config.toml
dataset = "photos of plants, animals and fungi (iNaturalist)"
fused_qkv = false
bias = "all"
qk_norm = false
slots_per_expert = 2
positions = "learned"
num_labels = 75
learning_rate = 0.00089
beta1 = 0.95
shampoo_beta = 0.95
eps = 1e-08
max_precond_dim = 512
batch_size = 384
epochs = 110.4
warmup_steps = 2240
Rows from block 4 of a small multi-label image tagger, named by matrix and row number. Rows with one number within an expert belong to one neuron, the router's apart. Each number is 50 + 10 x the weight over its row's rms, rounded and kept within 0 to 99. All counts start at 0. After the name is the row's rms in percent of the matrix's.
Before each expert's rows are labels from the 100 images, of 14848, where the router gives the expert most weight on average: "strongest on" is what is common among them. Only what is clearly more common there than usual is listed. The data: photos of plants, animals and fungi (iNaturalist). In brackets: how many of the 100.
# router: slot weights (model.blocks.4.mlp.router.weight, 16x256, trained with AdamW), inputs 64-127
# up: expert up (model.blocks.4.mlp.up, 8x64x256), inputs 64-127
# down: expert down (model.blocks.4.mlp.down, 8x256x64, transposed), outputs 64-127

# expert 3
strongest on: class: Aves (97); order Accipitriformes (38); family: Accipitridae (32)
router.6 101:63 71 52 49 48 52 55 51 47 52 63 52 61 53 50 45 48 52 41 55 53 52 65 36 59 38 53 27 58 51 59 44 23 43 57 59 53 56 40 56 42 46 28 43 42 64 49 47 48 40 53 60 45 44 48 51 53 60 70 48 46 59 63 55
router.7 103:64 66 40 39 49 40 42 49 44 40 48 47 63 42 45 61 49 69 63 48 49 37 56 53 37 44 41 51 48 44 38 69 33 43 57 62 57 39 39 53 29 70 32 47 56 59 45 69 48 39 31 48 38 29 52 45 43 63 48 62 46 52 35 51
up.0 100:51 42 44 58 31 64 43 40 51 55 43 70 51 25 49 49 42 64 56 44 53 53 60 36 45 43 36 44 50 43 41 55 48 52 62 44 42 65 57 62 57 54 54 45 39 36 57 40 54 54 29 56 45 50 63 32 41 51 61 52 36 69 57 39
down.0 104:38 67 35 51 53 59 54 57 48 60 61 62 59 65 41 28 56 42 51 46 50 45 38 68 54 44 61 56 70 52 61 70 42 50 48 58 30 62 45 39 56 67 56 47 48 43 46 37 41 63 42 37 48 30 49 54 41 52 50 42 51 61 66 66
up.1 088:63 33 45 39 46 51 49 63 41 41 49 56 58 28 45 72 53 64 21 47 50 34 57 43 52 43 58 65 48 54 46 34 53 46 43 56 64 57 59 55 44 48 46 71 48 42 37 48 57 47 54 37 48 47 61 54 51 31 63 67 42 50 54 51
down.1 091:52 26 49 54 53 64 58 52 44 55 47 46 47 41 47 45 56 44 43 57 42 72 45 47 53 44 58 47 54 42 28 61 62 58 50 34 35 57 45 38 57 60 52 39 40 62 47 40 41 55 53 68 56 75 57 65 43 51 22 44 46 50 55 40
up.2 094:53 52 53 45 43 58 38 52 44 47 45 30 41 50 45 52 48 61 47 46 55 45 51 49 55 50 56 45 61 48 71 43 55 41 47 50 45 57 55 51 55 33 46 43 64 40 55 40 53 63 54 51 53 42 41 46 44 47 49 59 38 51 50 64
down.2 094:66 44 54 39 50 38 77 32 75 60 40 41 51 45 41 67 71 50 51 62 51 44 37 46 53 39 53 42 42 37 49 43 55 68 51 55 66 62 50 32 43 61 75 49 39 52 60 40 41 65 40 55 38 49 52 54 44 48 42 41 33 61 19 52
up.3 104:51 61 35 56 43 44 54 52 38 48 62 50 41 58 46 54 45 65 53 50 63 51 55 54 64 54 51 65 38 43 44 49 61 59 32 47 49 33 56 57 45 41 63 55 58 42 52 57 41 52 36 54 55 58 54 39 57 47 61 59 60 55 54 32
down.3 108:42 58 53 59 57 53 38 65 65 50 59 39 51 55 61 53 43 40 52 39 46 61 50 53 48 42 51 51 48 41 67 63 49 58 63 37 39 42 40 61 45 50 71 50 54 40 66 55 35 42 26 43 47 41 55 45 19 49 62 32 55 41 50 54
up.4 099:45 54 55 45 63 51 56 45 42 63 47 60 59 48 36 37 41 47 42 47 58 57 70 50 48 46 51 49 45 40 66 43 64 31 58 39 49 62 51 33 47 53 56 70 55 59 64 32 50 51 45 48 59 55 29 41 66 43 61 46 46 49 43 49
down.4 099:52 51 44 66 57 42 49 61 54 64 52 33 64 72 55 46 55 48 67 65 36 46 32 46 53 53 52 48 47 56 64 45 47 49 42 37 59 51 54 44 42 40 40 63 53 57 53 45 34 50 55 45 49 54 63 59 23 39 29 56 54 45 63 42
up.5 104:37 61 46 40 38 39 49 34 54 54 62 61 67 26 54 48 35 42 47 61 66 47 51 60 47 52 55 64 45 62 51 73 47 63 39 46 43 41 57 49 61 56 45 49 51 51 68 61 40 29 57 48 43 46 51 39 40 40 43 75 36 39 47 60
down.5 107:35 57 53 52 61 61 55 45 68 45 55 58 52 59 51 49 62 57 56 40 43 50 69 47 45 54 47 43 45 39 52 47 56 30 55 43 37 43 71 48 45 58 32 47 44 40 50 64 52 59 44 54 59 65 33 49 57 46 56 42 51 44 49 40
up.6 107:49 48 48 32 52 66 36 45 42 59 53 45 45 46 41 52 52 59 66 60 45 36 56 56 46 48 46 38 62 35 58 51 35 36 50 25 46 66 41 59 51 52 45 53 66 35 54 59 69 36 52 56 46 48 47 48 50 48 52 51 41 43 56 45
down.6 103:56 28 30 51 33 60 61 50 40 51 59 56 50 48 61 49 57 48 46 54 46 44 59 56 51 65 57 60 30 51 52 57 56 65 55 39 64 52 54 37 45 61 59 45 45 48 50 44 34 22 54 30 44 49 32 51 48 30 43 51 57 54 51 32
up.7 101:40 52 48 55 49 57 53 63 47 55 43 44 48 28 56 61 57 34 42 49 71 51 51 37 48 63 57 55 54 58 51 42 41 54 61 36 63 67 56 64 33 56 46 57 38 36 67 47 34 26 52 61 56 33 53 56 57 47 38 50 50 46 51 58
down.7 100:49 60 60 52 36 35 49 47 51 44 54 46 60 53 48 64 41 62 58 53 45 61 56 50 56 62 41 55 43 61 43 37 40 56 56 36 46 41 46 53 40 60 33 52 57 50 46 59 62 43 43 43 25 56 53 59 50 49 53 74 42 52 49 61
up.8 111:50 56 55 56 42 57 66 55 46 59 50 34 36 50 43 39 72 58 37 52 38 50 46 31 45 48 47 55 42 43 47 71 51 65 51 53 47 56 44 53 50 36 51 59 59 27 58 53 49 55 59 55 53 33 54 56 28 28 43 57 43 38 60 37
down.8 102:52 53 35 44 57 44 45 51 64 56 53 60 54 64 59 64 36 47 70 46 48 44 57 56 44 37 49 38 68 35 45 41 49 68 46 63 55 36 42 56 70 61 62 40 45 49 37 41 52 40 38 54 62 65 35 63 66 60 50 61 53 49 57 59
up.9 101:34 44 63 41 55 55 50 71 50 40 40 59 64 36 61 50 49 34 35 50 47 48 49 41 42 41 41 57 45 64 39 40 51 53 40 47 40 36 57 51 52 55 42 32 38 43 50 53 63 26 61 62 55 56 54 34 50 60 24 48 54 55 21 54
down.9 101:58 43 57 65 55 45 42 50 58 36 49 59 53 47 75 58 47 49 49 29 60 49 49 54 60 54 59 41 37 63 57 38 58 21 45 49 60 47 47 57 52 40 61 46 65 65 68 50 46 57 40 55 53 48 59 50 51 60 48 56 37 57 43 63
up.10 107:48 41 41 58 51 55 49 27 62 64 36 47 56 56 48 44 48 51 55 64 50 57 62 26 38 52 49 42 41 65 59 50 64 58 43 61 58 40 37 63 72 28 39 49 67 41 47 50 42 53 52 59 69 60 60 70 65 76 69 41 32 57 55 42
down.10 102:41 51 59 57 29 43 62 59 49 56 53 47 43 51 45 48 45 66 51 50 48 52 49 39 56 49 48 65 58 47 56 44 44 70 50 46 64 58 49 76 57 55 56 39 32 40 55 51 67 33 52 46 43 69 50 52 57 73 58 49 45 61 47 40
up.11 099:64 53 40 51 44 46 65 59 65 56 61 35 34 39 49 59 52 44 70 46 39 56 48 54 37 44 47 69 39 33 41 53 39 43 53 54 36 50 56 65 61 38 53 73 49 59 51 52 60 51 52 44 54 47 28 39 59 51 68 59 39 46 42 42
down.11 099:45 62 52 44 44 50 42 70 49 46 57 56 48 45 59 39 52 63 39 55 56 51 41 46 52 50 34 47 53 47 44 53 51 64 64 75 48 44 42 53 46 60 42 43 53 59 46 56 67 39 58 47 48 61 36 63 42 33 70 35 46 34 58 64

# expert 7
strongest on: kingdom Plantae (45); phylum Tracheophyta (45); class Magnoliopsida (37)
router.14 118:49 55 67 46 69 38 44 48 42 50 47 41 40 51 57 48 61 52 36 60 48 55 51 53 61 60 40 29 51 56 49 54 35 31 57 49 42 35 54 57 31 59 46 48 61 47 44 47 50 61 34 50 60 65 35 61 59 62 62 60 60 44 52 65
router.15 096:41 64 40 47 42 40 50 61 51 36 46 36 48 54 68 68 50 35 50 41 52 40 47 46 58 46 52 33 64 57 52 41 30 33 61 46 49 38 66 67 41 57 37 46 64 50 65 36 50 46 37 49 47 38 44 61 50 45 76 67 50 29 48 55
up.0 103:39 48 41 44 45 54 46 47 68 57 44 62 61 67 44 44 51 58 52 32 52 53 65 61 63 53 47 67 45 47 52 49 53 47 54 46 63 53 50 40 50 39 46 47 62 29 54 47 67 45 62 59 58 40 46 60 68 70 47 35 50 56 49 40
down.0 091:43 36 47 53 52 32 39 41 61 54 27 72 33 52 53 57 42 41 52 55 59 64 58 62 48 59 46 59 57 54 61 65 42 38 47 36 45 37 58 39 28 42 57 52 58 52 59 50 51 35 49 69 58 50 64 50 61 52 28 47 43 53 48 68
up.1 101:43 46 53 44 60 55 40 69 29 58 44 52 36 38 39 41 49 57 56 42 45 44 48 57 53 38 48 50 56 27 50 44 52 62 52 53 42 46 54 37 28 45 65 56 58 52 56 52 49 35 50 63 46 50 31 58 65 56 49 47 43 83 45 39
down.1 101:65 70 54 66 51 60 51 42 51 45 65 43 43 52 45 66 47 53 65 36 40 55 48 61 67 47 65 57 55 35 40 44 41 29 45 48 63 43 61 35 41 37 53 50 47 58 52 46 35 54 60 57 40 62 41 43 46 64 49 55 54 53 59 44
up.2 099:63 50 30 44 74 61 45 50 53 66 61 53 65 66 50 51 50 40 57 44 43 67 66 60 43 52 56 32 60 41 55 52 34 63 53 52 38 48 63 55 49 61 59 69 73 60 35 60 26 37 53 36 43 50 52 57 41 32 46 54 53 45 59 47
down.2 105:54 71 45 44 46 44 45 39 45 45 54 28 63 50 45 53 45 33 51 47 44 44 53 37 39 62 49 57 56 56 50 34 53 61 33 52 58 37 55 59 48 37 61 51 45 46 49 39 55 60 46 65 53 53 43 55 55 52 29 59 28 57 42 69
up.3 104:57 47 60 68 57 57 61 45 57 43 48 57 67 49 29 51 52 61 44 64 41 62 62 59 58 60 42 64 53 57 55 39 45 42 56 61 27 42 35 34 49 54 40 40 43 46 73 42 61 61 53 52 49 30 37 48 59 64 42 63 48 29 68 57
down.3 114:58 69 56 72 58 54 61 44 60 33 55 48 44 40 40 40 55 46 49 51 42 47 46 44 53 50 45 68 59 48 50 61 50 69 54 50 50 44 50 67 30 60 50 43 47 46 62 43 56 54 66 42 49 72 53 53 40 59 54 61 51 50 54 38
up.4 097:54 49 57 64 56 64 61 37 44 59 61 53 61 52 47 62 42 34 36 40 55 57 48 50 63 61 52 45 54 46 55 56 32 54 49 57 32 43 56 49 60 52 40 50 42 43 43 35 51 56 64 43 42 48 35 55 61 48 70 48 60 47 59 51
down.4 101:49 41 56 49 72 62 41 48 66 50 54 47 44 71 63 64 59 50 51 50 46 55 42 62 51 64 44 41 72 48 35 48 44 36 40 48 55 46 58 57 37 29 60 35 38 45 50 54 36 60 50 60 55 33 47 45 56 60 67 47 51 50 66 45
up.5 097:61 61 41 55 57 43 72 49 35 49 56 63 56 24 35 55 55 41 39 44 49 43 53 52 41 56 32 42 37 37 57 58 33 43 66 56 41 39 49 77 53 59 53 70 52 55 73 48 58 67 52 51 66 55 39 58 55 50 48 45 53 63 50 59
down.5 101:43 40 43 49 31 57 57 63 51 43 47 46 35 37 56 48 53 50 46 38 60 60 59 59 50 51 42 39 51 43 49 61 38 49 42 53 41 52 49 46 62 61 60 46 61 45 52 47 50 33 44 59 44 40 48 61 37 41 65 49 43 58 35 45
up.6 099:64 55 61 48 52 55 55 42 41 49 37 57 62 41 29 63 54 59 25 51 46 42 58 55 31 49 57 58 64 33 40 51 53 69 48 40 62 66 53 38 28 49 52 43 52 34 40 58 51 56 45 43 49 65 60 49 46 68 39 50 51 46 57 47
down.6 101:44 54 58 50 38 50 59 53 49 54 65 36 61 24 55 65 25 53 50 41 63 60 40 51 38 41 57 64 41 42 58 49 50 58 41 58 50 54 52 40 58 36 55 57 42 44 64 54 53 43 54 47 40 42 59 52 44 59 44 32 38 57 55 41
up.7 101:65 48 61 46 46 47 54 46 35 51 60 50 56 50 46 65 44 50 75 45 65 54 48 66 43 55 51 57 45 58 41 46 38 43 42 36 65 39 61 53 40 46 47 62 52 44 52 48 46 47 55 34 53 50 52 48 57 54 52 52 58 40 65 57
down.7 098:43 47 54 42 50 54 45 51 60 56 45 54 37 64 45 52 45 39 40 41 43 62 56 52 52 61 63 54 38 66 35 54 48 44 52 33 58 64 50 52 51 46 61 46 56 67 65 26 53 47 58 61 46 64 66 69 39 53 69 36 53 33 77 54
up.8 105:57 54 66 57 56 46 50 41 46 47 55 52 45 35 44 71 52 56 44 49 39 48 47 58 47 56 49 59 54 50 52 56 62 41 52 41 53 51 48 64 45 58 40 36 40 41 33 65 48 58 50 38 54 46 57 36 48 41 36 58 68 47 35 67
down.8 097:57 49 47 56 47 43 55 48 72 65 48 44 61 34 48 31 55 56 66 50 48 44 72 61 52 47 42 55 47 35 70 45 40 63 46 45 36 36 64 51 56 49 65 40 50 66 58 60 47 49 55 37 59 54 68 32 34 58 57 41 43 54 50 48
up.9 110:56 54 34 54 50 48 31 57 58 41 53 51 37 50 51 58 44 43 50 60 18 60 59 43 47 47 57 56 54 52 46 50 64 60 42 39 50 39 68 43 42 30 45 40 54 53 50 41 43 50 50 56 51 56 48 71 45 53 43 50 33 52 61 41
down.9 111:43 47 42 42 37 54 62 48 52 41 49 46 55 47 60 37 53 52 50 35 50 66 37 26 66 51 28 66 45 57 50 50 56 35 54 56 39 54 52 57 54 50 56 35 61 27 47 58 47 36 58 48 42 56 57 46 47 48 44 35 55 56 25 62
up.10 103:48 28 59 44 37 41 48 64 58 50 55 40 54 53 61 45 18 49 29 43 46 50 40 37 51 49 53 49 63 31 38 35 49 63 70 57 44 39 41 40 51 38 51 44 54 44 45 52 51 60 53 47 33 43 47 45 29 41 57 57 55 42 33 40
down.10 095:55 56 50 25 49 23 46 36 55 50 48 66 49 59 56 48 58 54 63 41 54 52 41 35 46 63 50 41 60 49 61 37 51 37 59 40 42 38 76 44 47 74 53 57 51 48 56 55 59 36 40 51 51 47 53 49 53 39 59 47 46 42 57 63
up.11 091:60 31 51 38 40 45 69 69 43 48 46 49 55 53 22 62 50 46 58 28 51 38 45 54 27 65 54 69 42 51 31 41 59 53 47 42 38 33 56 52 62 53 39 49 46 44 53 45 51 46 70 64 50 29 59 52 42 46 34 30 34 55 53 36
down.11 096:41 36 31 54 60 48 61 66 59 61 54 50 52 55 31 38 41 53 56 67 43 57 64 46 50 48 52 65 49 53 54 68 56 48 58 56 35 35 49 58 39 62 37 35 57 68 35 53 48 55 54 39 36 45 50 44 59 50 47 52 53 48 60 56

# expert 1
strongest on: phylum Chordata (94); order Anseriformes (28); family: Anatidae (28)
router.2 105:54 40 43 39 34 59 64 48 61 54 59 55 50 42 43 32 52 40 36 59 69 44 46 58 69 35 49 63 52 57 50 42 39 56 56 73 53 57 46 50 54 58 55 36 49 56 52 41 61 66 47 54 40 28 40 52 32 29 56 37 56 44 48 59
router.3 095:44 54 43 49 44 63 48 55 55 44 58 44 44 58 50 50 60 34 44 47 63 47 36 50 68 37 42 60 69 49 65 63 41 51 49 65 38 62 43 57 43 72 47 40 55 54 59 32 64 67 43 54 33 38 55 53 34 44 53 37 44 36 52 66
up.0 096:53 50 39 52 56 53 42 60 45 41 43 55 60 60 53 48 71 50 55 49 45 65 57 56 59 47 52 52 42 28 71 52 57 33 50 55 45 59 49 45 42 51 50 54 37 44 48 59 28 43 43 50 58 68 42 40 67 56 35 50 43 52 48 54
down.0 100:42 47 49 53 56 38 53 70 50 24 51 56 51 73 65 44 66 52 71 69 51 43 38 50 40 58 44 55 46 44 47 61 40 47 38 37 48 58 62 46 50 51 49 59 60 44 35 54 47 61 64 38 55 26 42 28 46 55 29 58 53 40 38 38
up.1 095:63 61 35 33 47 47 58 57 57 57 55 20 49 49 45 38 49 51 63 52 57 43 58 51 49 45 42 60 67 60 36 57 27 41 38 55 41 53 48 57 52 45 47 40 40 54 56 55 48 53 52 38 60 57 64 53 43 54 43 52 64 52 41 43
down.1 098:59 49 53 44 46 50 65 49 37 50 47 25 50 41 47 53 54 41 59 32 48 48 54 31 48 51 39 46 51 55 18 55 48 69 54 54 46 63 42 65 61 62 60 35 51 49 34 45 43 50 56 53 33 57 51 47 55 49 47 46 43 62 47 46
up.2 100:50 47 46 47 46 35 38 30 45 52 64 51 48 55 53 44 41 60 45 49 22 43 34 58 44 41 43 39 40 52 49 60 46 43 46 60 64 61 48 58 55 30 62 59 70 36 60 55 41 63 55 55 38 41 47 51 52 37 35 54 55 41 62 43
down.2 099:38 40 52 47 49 45 54 62 63 56 48 66 62 38 47 37 35 40 51 55 66 43 61 39 41 54 55 41 58 39 48 43 48 55 54 62 39 58 68 45 55 44 60 43 54 56 55 42 46 33 60 47 66 31 56 47 60 52 57 50 47 46 50 24
up.3 094:46 51 50 58 38 43 42 28 45 43 56 34 52 34 52 59 40 39 62 40 56 62 57 59 61 62 47 34 48 52 59 49 59 55 51 38 58 59 62 72 45 44 25 35 37 36 53 41 51 60 58 39 49 40 41 51 50 61 73 65 50 43 34 41
down.3 103:58 48 55 44 54 54 45 38 66 65 74 44 65 41 42 53 48 57 43 52 44 47 39 63 44 51 34 46 49 50 59 40 48 33 18 52 41 44 44 45 56 59 57 48 41 29 60 53 52 45 50 51 49 44 56 50 51 70 50 34 42 53 50 50
up.4 099:51 44 61 44 36 37 44 58 51 65 52 57 59 67 50 52 33 64 39 43 37 22 59 64 55 54 53 51 69 43 29 68 46 53 49 67 32 40 20 32 53 34 67 40 66 49 45 63 53 48 48 45 59 48 42 49 56 54 43 51 46 53 48 46
down.4 099:59 65 59 66 54 53 49 66 58 60 56 38 44 38 66 51 50 61 53 46 45 48 57 35 46 34 61 39 61 50 46 44 40 48 54 50 34 57 60 50 52 55 63 64 33 73 58 61 49 53 42 52 36 58 56 39 26 30 56 51 58 52 53 54
up.5 101:37 52 61 65 48 49 48 42 37 44 39 57 30 50 32 63 23 40 51 53 61 44 53 43 38 78 56 40 59 65 49 47 60 60 50 47 78 41 46 45 47 36 49 41 55 46 65 40 60 53 41 63 41 37 36 38 46 32 53 53 44 52 54 47
down.5 098:64 51 53 43 34 50 44 66 56 69 43 50 58 48 42 66 52 56 58 51 69 54 32 62 44 54 45 54 37 53 47 59 39 63 51 56 54 49 49 60 47 52 44 51 32 51 35 62 62 43 67 60 58 52 23 51 55 28 30 55 47 41 38 44
up.6 102:70 42 47 72 57 36 58 40 57 57 51 63 59 33 42 46 36 35 48 60 52 51 40 57 54 54 60 47 38 61 55 51 46 64 56 57 31 64 49 37 29 52 54 47 56 65 48 56 53 34 60 70 55 55 67 57 35 58 60 24 36 48 52 46
down.6 105:55 52 59 35 51 23 61 52 38 53 46 41 60 47 54 53 65 52 44 56 49 42 52 63 38 47 51 50 50 47 50 57 40 31 47 40 48 45 61 43 67 55 67 40 50 36 44 60 38 59 71 55 44 70 50 46 34 59 40 53 50 67 34 41
up.7 104:51 47 65 37 55 64 34 57 51 44 49 36 61 51 55 64 69 33 44 50 41 54 45 29 64 55 42 53 52 73 52 44 44 46 65 39 63 64 47 51 48 51 47 50 49 51 45 46 51 50 55 43 61 62 51 48 49 28 57 52 44 42 44 60
down.7 101:36 63 48 46 57 46 61 43 49 62 38 47 60 52 52 47 49 51 64 44 62 34 33 56 58 36 48 52 72 44 58 38 64 58 54 37 57 66 50 56 43 55 57 39 35 51 54 63 56 50 52 43 52 53 51 54 55 60 46 52 30 51 61 33
up.8 102:52 59 57 59 50 51 43 57 45 66 59 39 61 45 42 42 58 32 60 50 65 41 32 59 55 44 51 41 60 46 43 41 50 51 51 57 66 51 35 52 80 53 40 61 55 58 58 56 40 48 66 70 44 51 45 65 43 37 47 50 61 44 53 42
down.8 098:48 59 46 62 35 76 62 41 75 40 48 57 54 46 54 36 55 32 64 49 68 53 47 47 39 45 47 36 45 53 50 60 36 50 72 45 55 52 37 51 53 63 45 49 61 40 44 37 47 40 43 40 51 42 54 69 56 32 56 71 35 42 48 49
up.9 106:66 49 49 60 39 29 60 33 47 48 65 50 57 70 41 41 53 37 50 44 38 60 27 40 47 51 42 44 52 63 65 62 56 52 45 50 30 39 58 46 48 43 49 52 33 56 47 43 34 64 48 43 56 56 43 57 53 59 55 66 45 45 58 56
down.9 104:55 46 60 58 34 43 63 49 38 56 44 61 57 42 55 62 52 51 64 52 40 36 53 39 52 58 36 58 59 39 47 53 50 64 58 46 45 52 51 48 56 48 44 71 72 48 48 49 56 52 56 34 67 69 44 43 52 46 43 69 37 52 53 62
up.10 088:48 38 47 52 64 41 39 43 41 73 49 52 53 53 43 25 47 49 58 55 47 43 39 27 57 69 57 52 29 38 47 60 62 22 45 42 55 49 59 61 64 61 41 51 63 56 44 45 45 54 59 43 52 50 64 45 62 33 40 37 60 56 50 37
down.10 096:45 48 30 48 50 49 36 49 54 49 54 61 43 55 45 56 43 50 22 51 42 64 66 39 58 62 53 41 34 53 63 41 39 56 63 47 43 60 53 62 44 21 62 45 51 66 62 48 35 32 48 45 70 61 53 48 65 75 60 46 51 66 44 48
up.11 105:57 40 56 45 44 56 39 65 57 62 57 32 64 42 43 39 70 53 49 37 67 41 47 51 53 64 53 52 56 43 56 57 40 67 60 69 61 68 52 56 75 57 57 53 75 20 57 44 60 59 49 39 69 56 44 56 47 45 54 49 62 42 45 48
down.11 101:34 52 53 62 54 55 47 56 56 37 64 25 50 49 55 59 50 36 51 61 42 69 47 46 60 33 56 40 61 48 44 49 53 22 44 36 41 58 55 54 40 53 52 54 59 59 47 48 39 43 53 61 49 52 35 58 37 56 44 55 57 58 71 47

# expert 0
strongest on: class: Aves (93); order Charadriiformes (45); family: Laridae (27)
router.0 087:40 44 40 69 52 46 59 51 24 34 45 41 58 36 47 53 56 36 54 30 57 28 55 48 48 27 50 40 49 55 38 36 39 45 58 49 43 58 61 39 40 63 41 48 68 70 48 45 58 44 64 62 40 41 57 46 51 51 43 48 49 59 35 55
router.1 104:46 63 37 59 28 57 59 42 45 55 51 51 55 39 48 53 64 44 35 36 36 49 58 43 54 35 48 44 38 64 48 41 45 44 43 60 55 47 44 43 35 41 46 51 45 64 45 39 35 34 50 69 54 46 65 31 62 48 55 52 62 64 56 56
up.0 099:59 55 55 58 73 47 57 43 30 53 63 42 54 43 38 52 48 64 57 34 17 54 64 41 54 53 38 54 51 56 51 59 53 42 47 47 51 43 62 65 41 66 50 73 67 36 43 39 54 39 61 65 40 51 42 55 59 50 57 50 35 77 52 59
down.0 106:56 50 55 61 50 75 58 71 36 62 49 52 54 63 61 71 38 36 70 41 52 58 52 53 63 50 36 47 61 38 35 43 56 33 63 44 55 56 51 47 42 71 57 57 64 39 50 60 59 61 56 46 39 34 72 42 44 65 40 45 45 54 53 43
up.1 092:45 66 40 52 47 35 57 46 70 50 46 67 41 64 47 39 64 31 39 55 43 37 57 58 60 48 72 51 44 47 44 29 60 52 45 66 59 63 63 47 43 50 49 53 58 47 26 52 53 78 46 64 48 60 39 47 56 45 37 43 43 45 32 53
down.1 099:59 36 42 48 52 44 63 55 42 44 44 59 53 47 66 38 37 36 48 54 36 56 51 29 35 43 44 41 46 49 52 37 71 52 49 66 61 57 35 31 54 44 59 57 64 39 48 44 67 68 47 34 57 43 54 41 54 35 54 55 51 45 41 45
up.2 102:63 41 55 31 42 49 50 42 65 53 47 53 54 54 76 46 57 32 67 55 45 38 64 59 51 38 59 57 54 53 60 57 44 26 58 60 52 28 60 40 55 51 47 47 47 33 47 54 49 64 57 58 51 67 59 39 42 48 60 45 43 43 47 41
down.2 104:41 68 59 46 43 58 56 42 73 47 56 51 50 41 51 36 35 61 38 55 58 75 38 56 43 48 44 49 61 67 55 64 47 62 59 53 36 53 50 55 42 49 68 36 39 54 55 63 62 63 41 55 55 51 61 43 49 35 53 60 33 43 43 68
up.3 097:42 49 61 49 40 58 49 42 59 38 64 56 65 49 40 44 46 48 35 43 65 57 52 42 44 47 65 70 40 56 31 44 64 51 53 68 50 71 51 49 44 58 37 53 54 65 57 63 73 44 42 54 41 57 41 72 50 47 55 64 71 46 46 44
down.3 102:39 49 62 58 43 43 54 54 40 58 49 52 56 60 60 50 69 40 56 49 37 42 43 34 44 55 43 53 53 64 59 54 50 54 41 35 69 56 59 56 73 54 50 42 37 65 48 60 40 53 71 51 60 42 42 37 48 38 42 48 41 52 63 55
up.4 095:45 37 46 31 48 55 39 53 48 49 61 49 38 53 67 54 29 40 54 49 74 54 35 34 75 52 42 44 49 49 58 55 46 52 54 36 53 55 40 71 49 56 52 43 57 60 54 36 61 42 47 61 60 61 61 55 36 58 64 51 49 30 53 36
down.4 096:49 59 57 42 46 24 50 51 43 48 57 49 63 52 50 67 47 51 64 51 51 52 60 53 56 44 53 41 54 49 57 54 35 47 38 39 59 57 37 48 50 45 49 35 47 46 46 35 54 48 38 58 46 57 55 54 42 40 68 53 65 54 37 41
up.5 111:47 58 43 28 49 38 31 59 44 48 50 56 59 61 30 45 67 40 62 62 43 43 38 40 47 35 66 58 48 44 44 67 49 60 46 70 34 41 39 54 55 49 52 64 59 54 62 41 48 38 46 46 61 59 48 52 49 59 33 70 48 38 32 47
down.5 104:79 43 64 42 49 55 37 40 47 54 43 38 54 48 56 54 61 56 40 53 59 33 51 39 51 61 56 61 46 49 56 52 69 71 40 62 62 72 56 46 37 65 45 56 36 38 49 49 30 53 52 52 35 39 48 36 53 49 63 56 50 47 58 62
up.6 100:42 60 41 61 42 30 66 74 75 57 52 56 46 61 67 44 56 51 60 52 59 39 45 49 57 59 61 68 41 55 53 42 40 49 41 31 49 38 44 63 43 58 37 55 40 60 56 46 55 59 55 60 31 51 44 51 51 41 79 51 42 22 44 63
down.6 101:55 55 54 64 46 47 75 51 49 51 66 61 47 50 41 44 62 61 53 29 32 40 62 52 65 43 37 46 42 63 66 46 55 50 72 54 64 55 45 43 65 34 47 40 55 48 53 50 53 41 40 31 42 40 59 59 42 40 54 59 42 42 44 56
up.7 104:53 43 53 47 41 49 36 60 68 51 49 44 50 57 54 32 48 58 38 39 54 37 45 42 49 67 55 34 69 44 67 41 36 61 67 40 42 49 38 33 39 34 56 63 54 57 51 52 51 45 58 34 52 33 41 41 58 66 54 32 42 48 39 44
down.7 101:47 59 47 40 35 61 64 50 49 52 46 48 50 37 47 59 46 38 53 58 46 51 35 54 53 54 37 51 43 43 43 45 58 47 44 59 34 47 43 65 51 54 45 43 58 64 39 57 68 64 57 53 54 52 37 61 58 69 60 54 42 53 27 48
up.8 096:37 51 43 53 49 39 66 52 48 47 62 56 42 53 65 40 51 46 67 49 47 60 31 57 53 36 51 46 47 65 71 44 53 37 59 52 45 44 46 52 48 65 49 54 51 73 49 49 56 59 37 61 56 74 56 59 63 62 44 50 45 62 56 40
down.8 104:34 39 42 52 35 47 38 45 52 52 48 49 55 55 69 59 59 34 48 33 51 67 69 53 57 44 38 53 61 52 69 57 44 47 50 41 53 26 62 57 47 55 48 52 36 40 54 44 31 53 62 43 51 57 41 52 51 60 57 57 58 48 53 54
up.9 096:28 55 39 59 55 71 56 56 56 54 39 47 46 57 45 44 14 51 49 54 60 70 68 59 64 48 47 58 58 48 59 65 57 45 41 49 47 33 49 62 37 45 50 51 41 45 64 51 57 51 48 49 45 45 62 48 55 45 50 42 73 41 52 51
down.9 091:49 52 40 59 61 47 53 51 42 43 61 64 46 52 40 51 52 60 53 53 37 43 54 50 52 51 41 60 47 62 52 51 47 51 46 44 58 56 59 76 60 57 42 45 47 54 61 41 44 38 39 71 49 43 36 35 38 54 58 46 62 44 31 55
up.10 098:30 58 60 46 63 47 60 60 39 48 50 27 56 45 59 35 52 56 31 60 58 60 50 58 47 40 61 64 49 48 54 64 32 36 45 50 47 62 65 48 51 50 45 26 42 48 46 37 66 41 40 54 50 51 63 54 44 44 52 32 61 56 52 50
down.10 095:52 48 49 48 48 45 57 35 51 56 64 60 50 52 51 45 40 48 47 55 53 35 53 61 52 46 39 47 56 40 55 41 65 49 35 40 68 60 46 64 46 55 46 45 47 36 54 53 46 43 59 39 57 57 51 63 58 44 44 55 46 39 51 62
up.11 100:77 46 64 65 49 60 39 46 45 63 52 58 58 38 47 50 47 33 42 59 55 55 54 40 42 40 51 42 58 45 47 57 41 42 51 31 66 74 52 48 45 50 61 60 59 36 35 51 42 33 24 43 54 71 42 59 54 39 57 57 60 43 66 64
down.11 099:50 45 60 44 43 55 36 55 64 49 33 48 53 46 62 61 40 30 43 67 44 38 52 50 54 46 37 44 46 41 38 63 60 36 45 55 51 69 48 60 44 81 59 55 56 38 67 50 54 45 57 75 35 33 48 44 50 45 42 42 35 39 38 42